{"arch": "conformer", "model": "sound classifier", "dataset": "synthesized solo parts of chorales (CocoChorales)", "train_examples": 39062, "n_mels": 80, "hop_length": 160, "input": "log_mel", "spec_augment": false, "win_length": 512, "targets": ["instrument"], "num_classes": 13, "norm": "rmsnorm", "activation": "gelu", "mlp_ratio": 4, "head_dim": 16, "fused_qkv": false, "qk_norm": false, "dropout": 0.1, "inner_norm": false, "moe": "top_k", "num_experts": 16, "moe_every": 2, "expert_mlp_ratio": 0.25, "experts_per_token": 1, "shared_expert": false, "subsampling": 2, "layers": 8, "width": 384, "positions": "sincos", "kernel_size": 31, "mixing": "mixup", "label_smoothing": 0.05, "loss": "binary_cross_entropy", "residual_init": "none", "optimizer": "adamw", "lr": 0.00086, "beta1": 0.9, "beta2": 0.99, "eps": 1e-08, "steps": 6900, "batch_size": 64, "epochs": 11.3, "lr_schedule": "cosine_restarts", "final_lr_fraction": 0.1, "warmup_steps": 340, "weight_decay": 0.1}
Rows from block 4, named by matrix and row number. Each number is 500 + 25 x the weight over the matrix's rms, rounded and kept within 0 to 999. All counts start at 0. Numbers have three digits each.
# q: attention query (model.blocks.4.attn.q.weight, 384x384), inputs 288-335
q.156:502525493525542446502537476476504534478470533491507524519479557495484471507537490519470537475495487456456510475506483518472533527560539511551466
q.157:539485467517507523482476485470479526502499528483466496517498527479487505534466514510486548462529499478467507483522522503515533555494493517517480
q.158:520539545485455513511435548467514530493520487482499481474481477495526528479485468511525478511490461480508491477456534531507512485530521538502487
q.159:547504498536484530493476511498461557498519505490511498491485488488527509513533500525516494539527477471522482467502483485484510492473502484489511
q.160:488485542482510500596485466508535510503500474527450493503520480519496520492513511497485496493527512513483493480569514507522520490517474510514482
q.161:480488482498538514445520491530532511491463484504524527457488536446486517508494482491495503501511452507474499481537495536459491519495488528539492
q.162:505511517449476501482504519457515484533529481540537469494494454489530486510517516443499460461487511504521482494508495514534479453486511509452534
q.163:510537469478498528480500502521450521461505502482478477466554497506483461528498456521469548508556543503447510496513506502495545505497497491500451
q.164:549499561457505544476513499474516512498508472489484514483481467523545470550541505497565448530507525501530483505506495530520504480505447504459526
q.165:513515503449463537495480493489565519463522498511498450458512485540526486476468548517518481482479519463534493525477492478538502455500482502501515
q.166:508502501497508549513522550502466525462515481486504493482527490501517461516479507487493468501544525518452499492493529524455505491493522491518474
q.167:552479488514479500523481488534471503478489484514491468482516487478488491487468517465473488495517480501459537488517488516472549533490497514526513
q.168:468486474525542497537502490514493541524468467488467514460505503509467517513520487500498509517495498513493485502534506499460516544458528492525447
q.169:504506457516510519509492488492465501489511476501502532485481497515500459491491543491469492520500513521496477507504495503515514503507499476466493
q.170:501508476510484502560493533516501480481502520452481511464519532502496526477533442519466495540492506541485485522533466509509465538494515494515462
q.171:523507489490487482508518481509519499521521519435487520491542488493519499491471502511546481497491527516525520509491512517488512502507488520494499
q.172:494498504533500499481474507440465485461491501490492536482481483531491463509501466519500530538490496534450487481494524504492531550453493492559505
q.173:518523451534531489511447519511489538511474508520488516481524534484453493466504494459444520523535481532508511501525508515459499518488497465555465
q.174:512486523515508523473489521521506510491460509482492509523448469512500493559524513475519533532541472533490492529518509514514502513480468513527491
q.175:525507505481476483464465488480571500498515513525510475504485485472514487466531539484531492497475486523537492529450466524510497492503510477513555
q.176:464507512523494515485518507494497471489459497494499520476512502520453498491465519528475512511529483527530525538517508525474483532501506542513498
q.177:519523489536536466455527489489502519459532496502500524478513468507472483502490515507502493439497497484460541473492508508503513501461516544473511
q.178:498517537510481462507472460510536496526464519504469506440528464491475518493463556520511436494485493521472500529497496496521510518462491516469485
q.179:480527538531524496541491488526509506481480512493485498487487520477466448500473516473499500508527480513494489480487507506524538500489490485485508
q.180:485495529485491490529501516507511518492488489507497473493537508497506530491544516488512522514523507487518484484534483498541506490512502517511561
q.181:438488457553544470526520506488503528471472502453508540486498513497482513499526520474474508502515493515547559478505522432435505554444498484590440
q.182:510449481547576498513525479510521510457464520485501520487458526476449515440476514501479562487517521473449549495520536497469543571468562497552501
q.183:539480464506526510512513499460453471481536510491490494518478493480533505535483530463503462514527526484519491509517525474507505494530532497528499
q.184:456498511568536501525507513517480491480539483492487515458510532513477515478497514469441552500509500558450476497543543500434515537450494514529461
q.185:483536512513518494478484520498492480502478504472510513479485477489516491456515500549467511517449545502467498473528494533489535490462491482513503
q.186:517469523500514451487495481532524484519540475510492485489543504494512547493465469505482498537476517505504495490516476512480467516516464492481528
q.187:520539544463453496512502515457515478533519475527504471540533480485468490487492501534544460492494507498510518511492515509553453491520481488471489
q.188:467516483552548485516462491488494526478485536472538506501525496489439526494556517500497565473521501448491496510551524482417565513447517499537484
q.189:493537500494511519499489511509499519550504479476468509494522499510527501534532497487486465531482548502521480524470526466511504493520524478476513
q.190:505507540461440530543484541479519528489496512552471543518508488501503484495458497529517462488434534518489452523511501518567498459560470503423549
q.191:498503472534489464484499433520479511456481565558541510506500475464473495497501549477528477537534504466500514501513477485478469500408464532503483
q.192:550530520480464501509488495537513509503492493531459466479508485495504519502522495526535462509457521475502494499454473502499476474504505512463506
q.193:482488456474515516459495503507452499551510475528523508525519535510502484503529518523474487462493493479498511486501472459444473521522506490532473
q.194:516447480544486500434519499512491516514475500549503488503523488489467488496519505530460532484504500489486529503475493503530500483466517461522469
q.195:476501486511551467473473422496515501516487465509482470467460519537511533538508523485515550490523525526463463494460481443498522504507503465529500
q.196:470490503541504457520478464509435488521491531486516536474503553521452544492501513527450551510516513489491520509482518503477528536479505487544467
q.197:501505444509530504483496496520460545489513520523539515526500515500495511497485488482475527511482509446455459467504496506484510518475521517496464
q.198:525462472521522467501494497475503517471472478486514475510452516480503508508545504493484506492500476503544481467557503491500510518486497493503491
q.199:528476488511501468495505495488538521522501550522513520535502504473473494517525527515524502442486502493468481492519536501475519499480514499518468
q.200:512495508479477514529485498466491506469480519533486477461527505494504482522468500513488486469478488502472528487470521457498447481477524496477505
q.201:505487521546488464444522455521487479459482551535501544456495527498483498485488511524450513517509521521509520558501495516501489506505495552486474
q.202:517487451496524452470473469482498542491478479539512503541486522473419535510497510515501497483523512495501511456480470525511507506457521495538502
q.203:437521501536478536487462473500446476511503533546509507504512519494495486520463579474529490461512487497487475498565559550495488483495498516563540
q.204:476491514486499512538537496504515483509482493501541508491522472498486504521518482513490529501508508527463512513495486512520516563487532514503480
q.205:501491441525553523463517493497522508480520469499489490486488518503500479528540528484482537490519472498504483474485524471477553552460505473538479
q.206:560478518481517497474463495463511499469528518486494488472504502480541506496516466479490540505507475466526497495452502505507528523474509473489510
q.207:481520535485501501502521505547474472502504522475479542504527492540514510513539508482497533527483514530481449481530482503500487518489494492507528
q.208:513520474503494512497490485503459510543498517480514509501516456476481476495486555490494499514500508501483526519540507497521524488540496454518513
q.209:508506441490499500483461501467473490540529458500476494510483535495469443478525483472436512503471533496462491469538518473470516476506491514513447
q.210:538505520462490517497502505533517464527483506511510503497518495531523507489502451487556456531506453528520483492452482485542495461538516463478518
q.211:519556509492502496503537534469511487512523527493500438490482475545508494492464515539519460500519538495495536528445523475532523479484500538484513
q.212:523482538504516481520481509493467534510486482476539513521476535503489498531489495463499506550506462530511499476493473497551462500528509484546520
q.213:498478524501503521471495472520532501479518497517494563511484471507516521534504492473548491458481491565511506522528467471555474495483497518470503
q.214:507466500493516494514525505546519501490471490462506521495473492473525506495494512508469490449498529504531508492517518502507497485514469523498485
q.215:496489467492478462491516512497565480461478485503520511515482463526480490508534477516557487533490488489506485481522476467521581503504469536512525
q.216:511516525478517457508474515486514490506502479495518478508529447497552516525494529527481512499511508439478515480482509488540484475530512538437545
q.217:511507470484515450529535478458508484448521518487525509476512519491497561509471573529481542495521485493496510463455519519537474553488515578493500
q.218:451517418527530464490478518501490508500504512482514560515497512506479478531527519509496546469490480451478514503522500515465511501452477497546477
q.219:515495469536481498525518512522552498501519527504475506517574446516491469484487501530523506492496519489512523474441501530513500466481525518492516
q.220:523480506500504469520491499468525457442465507498482483464502463525491481505453485493504499495515532520499510500507479498492494528501502554492498
q.221:450468507504510427530514484534487491462506506512488537489494504487485519511495523470450518493524504459479507470517504513472521524477443523553453
q.222:502492563520517514485495422493538503501520544525547558576413509496530476537524478482520458508479502544541435473507461463511495487535542438487519
q.223:474501550440503493495514503500543492481473468546489466469509470497520540467513504534525519490508512494502484535422497488507505470510492509498523
q.224:533535503471480514510476479489525491526474473494498459516530501497462522488490523580491481442494522483425509460470514546476494472495494514490499
q.225:471472475512512498504492494500494478498524496493508528462512499513553506487467507472465471486518430529531512473461483509510455498506490529463520
q.226:457520552474494510457514530496497499485508501445501534471511467509525483510522468508566477505496504543502500511451495462494532512480468538479485
q.227:523523492500496520526507462489495496479485486503499499505500454489482509524472507506502486505489522533512496489483481523542543491492511516503528
q.228:477497501492520508507490498491512536549476507501491485509492552488521531525486517510512496485482492502511508489522511468502494463502506462536437
q.229:492489501530507503489491448548502505491494451481494530530489486473500501476486497520518511497484498546503486495533544507471513491518485497502520
q.230:491515521482497472486546493485510478508463546492472468505526498539480459502470481488521436473500492531491501520477483513524500493477500484506518
q.231:496518486492464492532425497466512508563505485495443496494486497494475541490473504515512504486471541463516513511541509505489517524496519528469507
q.232:481528592512490497560472497520529519512536504537479482536452509537503511500510515457523496473532506527485474504521499477539463484528509469486547
q.233:537458483473517506483455521528506504472523501467493495463477539459466474471469532526513433488480499477482519527503494533473511507501509494494493
q.234:476488518490526509515489530504483505477511524494515476539523514522457496497536526443513468515488496568513497466454529502521476452536491444533519
q.235:499474498542492517523482497518463497478519526519477555490483457528510530487539527490483545550488445501487482504498507455515456497497492473563427
q.236:515484481462475533513496506523456481500481481492534499552510469477474470489499503498487473485497531495512499476481467479512495532528513492502528
q.237:537555426463511472512501525492517478524504499509478463500491489500486515510451510498488498480501522473472510494522470493467524469500505488461503
q.238:498489520514517454510497487528541505465500526529537534510492515529498503482479522520511532507473456532497504508472491509508472508525497463545517
q.239:477533490465520474487532523514464510461540493517502494522506468506509516525511498520494531506547484504498545477499487507493500487513471486452493
q.240:547515495526518509485503483466548463496551495510478512493476488487507519521501483539510517502499512434530499484458497484503522498471488494485518
q.241:500471537519557483514533463509512492542523540514473485497490511464445506454479503511489473485498521503472544512525491493480475496481464512507528
q.242:544555488479501486502501506528518508512513464522500495506500491485519545527499488501528482500489494478551475476489497482510508478501495533464543
q.243:513515511472519491509491499479479493477510528531448515512521550523524479488520480548488495519502488461486506496494516501452483529517513496490510
q.244:473458495550485480499472484502478491471489532492511527487486467501470465478527529488495535531514531540478475550500538489475510562525539509552482
q.245:475477493486473504491465498520530492514534522475475507499503500479537493519516503511501565493488539493529538475491492523493533497512476497525506
q.246:493520536487520500516508485498527449479536504501484512494485486511470503517485471479549528519489516501521481488517511496486497514438502530531459
q.247:472487507521519484542463559518531456489453531508462532519478446506453523499469498487494497500490476517494522528526482509490456495508479457485469
q.248:476485494520518498513520444457465480532486513515441441462513527505487524433527525511510512478513519509459533534460535495493533567492499500512496
q.249:545517490515504540477518525504504560500514524486521489518503495432514481551484500461523492503538533501475494480505534502536507484511501534489498
q.250:495463498514493502520538525500518499488499426494497529482509504515545505524463470497461504534514521480526464466484490508518536504522488511495528
q.251:503507478506449503502514475489507466505514518498483485463492468510488514510490519523492492519491507497528566554477527479509515509503501509478513
q.252:502482493555522524498499542483466509495516508482467469490492502533470473465490529495478491502510498497453549466452497497489464523488483509503498
q.253:460495517533512505495555469499444478502478543545457499515505488542488507488521509493536507528529489497463515513464502508491515516449505526544494
q.254:494493475472542489518489468495496504534470508489500493480510494495513513498481505531478503502518491504513555500532457443468466524468521527506513
q.255:549517521454502526496469500511542512562488475550508482542529511503527490508465473501478483490453508511530516470495490525511496506491525497486511
q.256:467515490502484490514484480513483476502492527508463529527524512481553462526484505505509484502467542499510484528508491455502468477528508516471502
q.257:507489543482527506471480521538480518513500510485519534493500542480507492480490463490500464473444477451536511528483484495483491515479534484531523
q.258:475521524471520490492556513503505518513506457478486505481492508502535494533527515499517490501536504510491509480492490454553452504485475496464526
q.259:489478484532497525510528512480499499495484516505504508475454486502451515457526491492477481467583502499454531503477474484481509509518520514509491
q.260:508581500489502488498516516516548477534505472521502454548511501478502511511454518495533492529499485485533524529478513501524511473499513511460509
q.261:541493494467470496490494484465523510480501472514519482509534469481485504526507530533520464522507513472514434470511515538526505450526546511499476
q.262:495461516512515481541476501509498519493486510468538497490518508502483513512493500494509529509537491482487504541520524515503492527451495498512491
q.263:489508476547505508487493496531485507506511499504484491470519536521494525506541488472480527508502488491509481489494524530486510541557512520552457
q.264:501506529484528505517509512507475442529517586479498491513490537506507480489489502517492470487471536538502515566494532542511452499528493473466547
q.265:490485464513526505521519481505476530481501491474521551477471459555492514507499527528456540459533488498506489478490510487495522524498495511519486
q.266:491552500501514504523458521504487517510489510497473506528500519475524472499504498498504467518426535465524487556498472474524477488491505479459509
q.267:481503489535451476527479461473499461480485526503464528460480478497511499486516541509455520502531518494492505506535512480475514556507506517534479