Weights of a small sound classifier.
Model: 27.4M parameters, log mel input, moe top_k, num experts 16.
Data: trained on synthesized solo parts of chorales (CocoChorales), 39062 training examples, 11.3 epochs.
Rows from block 5, named by matrix and row number. Each number is 128 + 24 x the weight over its row's rms, rounded and kept within 0 to 255. All counts start at 0. Numbers have three digits each.
# fc2: first MLP down (model.blocks.5.ff1.fc2.weight, 384x1536), inputs 558-619
fc2.195:102116102112102129112173117142103119147121126150118138138127149105115063124135148149116074171118138103137124114212110146127121096130119147093150130141132103152142145154117161117128126131
fc2.196:104131129108093096127133161113137142099124143118108148114093123127125163100145126056151104100140114087118078123138177182086129167116140145121075137164136086108135153085125139121118073112
fc2.197:124153138118157109112149141162107153125107140136139118140111156114120165127172089120107132141118136096141130088112149137141116154115155159150120149131099133130090069116134148104101148124
fc2.198:131116129159118107116155117183177147148079147104120153085126132127135126159116082101115118110150095118169103074129092123123127127117128164117089162108123107125117145110145081116128087121
fc2.199:153112117107112178152149107155130139145113128117154152133145130114156089160147069116130105158119121164116173191123103147145094135138158072125152117139185108109115137147106092105137157120
fc2.200:126101133082152128092133111099154144130118133137120141101175158107125117100128111095098112109119117193087094016134109105157151127071148177144118170092134106153111163119124139168156116100
fc2.201:116110140127104158139136108136108117130116123108148081164135154141149126126131111078083071158093131117179091100104116146122129136149148147119111131138138193118133106103120120139137136122
fc2.202:133158127101064132098106133166081132118113129136134118150127150137152085119118166156101081167096114122138114176137139131146147073147132121108146161132137145119102136135113158147093113141
fc2.203:126133140100088109103098158102116132113122133125118090121135126123142108127087139136123105182105110099135100129122139111142112084189111148121140167096107142117101130103126121127108136068
fc2.204:120174134132190147103129111103165103136153128123157160145123127167129177152063085114145136119134091175127169149125113105111144135103134150111060076124115126119138106146135107142152157149
fc2.205:115083092116139109130122152134112098137155101112092094135148130158152105127141113127105101124121144135118120136095095110119096180085118136114103138070134147158108141128086124117138129132
fc2.206:139151132096096127139140102151135131113095138156134119063092110091122098128117146114130128132119144110136110116119097116141116138119118138149132159107125066147127145104116133111076103125
fc2.207:094111156054129142116085177151066152137133155136135144076115108101108121095111117142095121066085144121088082149162126176156161130111120139108083077061138175143125116111146125128130118097
fc2.208:154164118092171145109146167137097135119102104138155172103134142143136085134105144119128130110145155137077140154164182181124121151139111127128108130110168128126121117160127132097090113107
fc2.209:135207126105109132150121161135101159119112135128107147098174096099156099130134135117142115161147153104121101118155157186151136132121122142105133149124133080131164197120161171160124125108
fc2.210:145104144128112109105110131107089128129125106170117129114145091138136082140123162118100114108112097172124132174119149129131094130142153096160129097151111157135122120138126100136116142136
fc2.211:124120126130111150160134122104114124136174130122155134101125150101160126146129101110080085145153122132134130132120101120094087146130130098110091110160146181099116132163129119117128158150
fc2.212:100123153102138139124134097127090170120144146134148119144141128147133093113160180086112076158104138129131055144127115090142107149113162131155153156163128108129153177149144126119112146073
fc2.213:144131138120135138126150133154132124158111196146135158098136144149140162157094142088135108138154135120095134091115128122170149152086148131156076132140119153140178144148130147130144131119
fc2.214:125121139112102121120093080147102107121087115137168113188109147120133133101174164116141144122098120101132082117126144106097155097092147116152157178163092170117142112150100165162121127136
fc2.215:122145108104122174102126149087140140126130151126144137111150157109165134126149133098121149181109122082116118140142106113141141111110145133153157151106133110156130155104130151159156139097
fc2.216:140146136114123107129128128145057107117101102131133166151121116146107120135078127175116103151140147135151083120116174136093121086146104169143080136103136144093108119145161104113134122129
fc2.217:124098133097115102140141141118087132119154120147109136155140085120109095120150105114107106123089132097156098101075141105129115132136097100127101118125136150126162153119163143146086139106
fc2.218:142150115126099166124119202152104138126108121144154164119141135122150100110113105150102107132139119083100128127176101144121127137139123112118133150125101095145129171161091139144143110112
fc2.219:113123113083142125117100103119106105120165145113117111125130149078105101129108135137106081146117140150084141145073090098124134141092122150134112138123126173159103135124133140135144155163
fc2.220:084146135158120126124138142104167132133092114125105138130102100096144176140126130131157168111131100110098152190138143142155129102116147118139157118089136113127120168126172116141132150104
fc2.221:102115118136193136101159100149124095157119109122131119187120143191100091124104163112136134112098146224093138146119126100106143074151116160133148106173074124134125118147133109125146126172
fc2.222:154096126130129105125127075075124120129151138133147144115108094130128164120103114110117132166182148136127121097084119113135147104065149099105095130134100123118124160112165115175133114105
fc2.223:136141118110196099142102129108086132148148115108130119113118114132144162114100122141106114124115109146136074100127156109129133140112150134147099116111100109163132140137171152143131127118
fc2.224:095148149099122092169119184141116153108127125131115110119124129088168150159174130130102069133098093127098079102168187171122106099100124092132143144090121153091110173137141181140147118135
fc2.225:164090110117114168094116065118086111129104123125143128150119171135118121127186111177126136130156141112153118185105108093129148093139126118113154137141115167105126121150130108132121138116
fc2.226:147141118177136107152125107140204100122129105130150123150142107168102127151128187146122127086132096157144132154087148075126091111184141141144177144152136126143105092149118123139087112127
fc2.227:119135132070170107136126180127091146110109116139120145111127119116153117147086120095113111140122112115088139084162174139128111157079094103133114149076140092130126200138120157131097148134
fc2.228:110088141089136107132088113111065093095147104109119135171122112133116122128134152157140122110099123134117126164109128099109134134124117118148182193180143157103121113140076127156157153143
fc2.229:112118132121095134123130097094122174136097179095134134145126093139129124141172099129087161145110114124127115150138143109138127151120119122098128126150109110116106143130139125134103157135
fc2.230:141080147111155133142105079172100112137203092146132145181141129168128108140140093131129124116108115151136090139110097091114130129136106147143055098173124175123134102117124147074138110151
fc2.231:108120130155105128161112076119142135127140145156137133161121117097130110122152143135126179149119125086157107122114132160136144098128113131128164118147148133106125076169160112167115167149
fc2.232:142144119139067125123147101146129105128063131146132149064134126111131141139115165120125139136138094128170059110090141104105113089103140145117112108077154144131123130123169103134128116085
fc2.233:145134109102121150117123154113088119127128096132121146138154132137100124139123086110130117111161131171085120146182134166101123120151092126084104139131125179117114137109136136151133126108
fc2.234:116083141145118098117118101144153128126138205126114144146132154162150067097146131093105102143103116116180116097090089103145139114157120161132120102154109129174125115092127121139154114150
fc2.235:117147133110109102133121171126106148144079129136149152077117136121130077126104189116097094141117146109136105100133129180117148101171158155138124122114143100098145093098148113108108091132
fc2.236:119142122130107108123133087086159105109139097125125114149103106114120168143111117134129176065119117089148129145100140121131119110101105126138166105113132114089123146152165133175125089099
fc2.237:117099125140132144107120079092123120110139136133080133186136121142113126097132100128181138157138108126150145174069118091116131106127114126112190143149111132109112171142155114141128169165
fc2.238:150154142118147130105113154120092122146136092112124159100141109120129124139056131133147148120139089145085149141101116142126138122135104145145147101069111089142141121167137111128137111129
fc2.239:127123150118106077125169134102128151094142128123126095117107140103123120116104099137120146121095125079140126156121094119173132118072079110132122132113162122133158130115129136141114113082
fc2.240:136135134126160097140142084116174105130155096131123122093125138114161167133129190156075168092113122132118135158109169114122111125121125109117156114122143085134136160113115170107132111121
fc2.241:140108119109148152149130107130102137122139149116120118119117116086154099094113138123149089154142161128108117138109092097120098121102129148127160106110158121194114109117105148169125110152
fc2.242:132154136144104158106135106092150138144118109133142159102126108085113145132123102157106182166116129106147110112119107098130117174171112140158124111088130126150153098148125119131136154123
fc2.243:124178118089157111130099172167108099156148098108124121150147133140115087098134149144152102078119147127063128129176191128152116111141126129124135105112137136114114147137144161118123088107
fc2.244:124131141167105126148138149133180128116109119122095115136115128140129116170125150078143158089119139120174142178120142117140142139159110166104134116159136075153161087094129114114143161128
fc2.245:122143098113099096131128122148136121132084166134131157097157134095116093093134208091132160104126125114173083129164151143133115132100143131149146126131134111122133141109127162163121080093
fc2.246:124178113109161136141113094116127112175118079104137162152130115110136135109129109172124133132110125128117126114164084150146137120152092132115160156096109091112143153136140165153107122087
fc2.247:111136108150139124136128130120174113109143098102129131174131133106146109145184098124148145092142145148084172165126081130121115143133124116129150114193105116127148158123093160165113152108
fc2.248:117187103131113099124136212179081176141112101125120129140092114140124101146140095117123100164143113111095119137167146177137141121111134149135120160146134123171142108141122133132120137121
fc2.249:146148124131127119116102125140141151113098091163112129167128140085130136145150171116166071089129123118139103130127194143132126143164120098148120173170163135132148167111090145115128132085
fc2.250:114124142090154146149101169142111142103105153144141131097139176149111091146107166137158110159150134136136135131165154155108139124137129147122120107151156097163168142124122117093121144149
fc2.251:139118119075144117141106169165118148129077132120133098157141142100116114148111169088155092078097114137153119117124130149108133134148117124130134129113137159141135145147116158133162095078
fc2.252:115125113148127122115110116098159131149152098133103113124132125100118144140143107111152103102124107077107054119103109134110105174102123135122088116129097136149132119113164127166146175088
fc2.253:109116130133170144161132160140111095143144124102141136130150101169139103115079132112080148119124126189091143146138147141118127093121126119153137094110168103137147103128113121080133125152
fc2.254:109126125102123111150110093100124109123116118160108101102122137159123112176123149137106144134119132155142174154107091079147136113136116110168142135130131102117136097092115150107112094106
fc2.255:126158142124169129128108085139132175115119123148135145136123159122116178139098171145111126159121164163116144115117134121121120123106122166131190177115179100128130135128126120138148101139
fc2.256:151102116152171125139137117138134140146126135151138117149140123138120124161120113151104107206143143137160123124145153110119135106136131162119101114125129134128109148102141101121133177160
fc2.257:092092098184165117083130095108162155133131123107093102163154099139110099127166050132139174139130116173125164146090103107136151144170101144126104064178141192139129131138110107146157172180
fc2.258:102183129124158130114130128119138105101134128131141125088128118122128123155090138136140131100127130152118142108159141126117150056105124064103162140146122098146127177074163158105106106130
fc2.259:117127130166088124157129153171131152132135153122118139162134160096128097134114098152097111123114150109115152157176102137096141092157129125120133114156116130142156073094116100139160173146
fc2.260:123118113141100107111132111114115145110171159112145130158142107084124154182106112148099136142134146119106089159160139092113116155139117134136165139133150115148119111131150116148121130094
fc2.261:148138130193155156106104134121157166155125164141151118105142129121140117098194136111153148124112130112107107164117159149121156186120124112152088128110113129135125151114150112132115133091
fc2.262:132138130200115115142119114149192098090141129163143134138131110132112154140103113133133131120103150119126101170146116101094101075104140112132123100195103153127129137123149141123135131133
fc2.263:123100116124138138119135166151094119110109120105137105162140124151119120130148119135131132092111115128124160104100144134129119123131151151121152181143115113127111118133100160134113107132
fc2.264:114160129138158121115127152170155128111132100113110154167131110101093122125174091106103169127089139105143101152181154118137119129146139086104130095151153127118130162152134126131120111152
fc2.265:159147098124118133117142203152110119105106123107143122114093126146126092145086117145145091121144149146126152182166112144147137126162165106136101076113128105093128104137129106097143117116
fc2.266:117132146195158123091125145144167183125103193148109151100156129131144120143161108090168116115108154162140099087120106127133140181105148141138156145121113134130140125086128135112112129119
fc2.267:144082147080074119111161054108097072148133076124145120160126085116138101119178104157141094148136108139152106129092118096127117145140097102119105183166166147112141097138059104088116144133
fc2.268:133115119118115115136128171090063126148115156110109131128127140084094131148190145119166088161134141103110097119134163143146143195129115080112100145123129185141101179095140135133152153139
fc2.269:143170150073133090148114159126115152119147105140122106129145114118174080154138097075134108130144125130114140106156095135130136111096106135146143150153145141110130172103111180118146148109
fc2.270:149174134133127119108150117128160110101134124148128133147115140112115121078132150114125132117140067175104150133117154119146102134125079087096159113099146128153122134142170156120113144113
fc2.271:139129133111164113119129092077107085149145141108130100115107122126103114166101146160116109136132145131104168146137104119127150121152152113143155089114140114127142127114141129149141126137
fc2.272:081131159151117125113096115127142131097160107104163162142144121118151182180146132120095108103118122105152077098076152112116156174156097116126103119103147115147109134154123130123173132087
fc2.273:136111112095155121156113111131120126134174108119131113157152129141112167156163067104132080108132151117127079124081100092128135127081118148164113140125125188117122141113101165158156129112
fc2.274:119151112126111111133090121151142165114114175114152139109140120089100147127140191148133175159114131110156120135148190111120123084144119116112178133133131139125125111163162120148156110134
fc2.275:118097113181107139151134121129188143183129136139136132113102135128106179141117071113113166102129079119110079085077119128131116179104107159117059090150124123105124088122127085104132160117
fc2.276:124136106120139117108120135152140147111148099128106121138121140084137090116197112124123135151127115133133165156180142181102133132139107116112166135123119122142102121131117115153101120149
fc2.277:135140145130170115121149155187144144109163085124098137168138132129156101130158106114121116071127117122079177133119100125101117129132166136132131128150132112105093117126055126139166151131
fc2.278:124118131142126114099118120143216153118111131130120112189132124137130148134175148072140137125125144124183104137102133151117132155130138105109147145155122175125103135118150122113150135113
fc2.279:131133124142164110125128134102146153144162138122099168081113132091150176130123142119118180113135162098133138121138135103122145125088121133125166150094099086097126146144122168107142109104
fc2.280:150151107115159131135127148150119116125127125130152114152136110183152121145125076164114140116133110200083165110156154147114140088147104133131170107105103156145147127119141120108161133173
fc2.281:116093121120132150127157080124146149125133135118137162132095128103142112126162108142126128140161123098137125131122108073135090148109089135096116111091126160131118116114106133103126163127
fc2.282:145127110189149133112181096096186125114157147118096132172144129148138103155187084109169154114136150146159100154117117109131114148180114143126087090130131150148170108132095096121109132090
fc2.283:139112113137124126142138070127134086145145117124128119116152129109137064109093125090148092119099142143160106073136083073122107112124116125117111173145165173117143132149138085157136128161
fc2.284:138151119118123140131146173157130129157136171132144142072145103149147123121126174109094116091120107088121122140126140159128101109102125141150117085090094083128106122101153101086135068076
fc2.285:137098131173138132128117102114159110126104145138132134101124121164136109128116111215126175141148125176127142171115082140134147113142129097114149094116131086131085092136130097142158146145
fc2.286:115157130155165158113132175114114147135150134127100139109169109129095147158100095152108132142151140163116138141146131172150151093134124133121108104106140140109103110134136090125122139098
fc2.287:079136126125161124123153150113113114099113145101142114150114127148120117150140098182110128131108157146083131139142121162128133124144107105119080121139113153128097167121129130102142138111
fc2.288:121086126109160122120145116125104128106130087147133113147156109108124101130145128084121092111122117134130146120162115116149127082116124110141158117146122130096125152101136164134119142141
fc2.289:109117134116112094131120123133104156116150147115123112086139136128136134110114175090127094110121142100141108104144109121140131173124126115121116105106110133106107133078126106135131173111
fc2.290:109110123173110094088141087135141141129128151108086101159142070093124142140151100089110136091141129122207118135080098095112157130135130152088139106157166140109129118119126115129130115097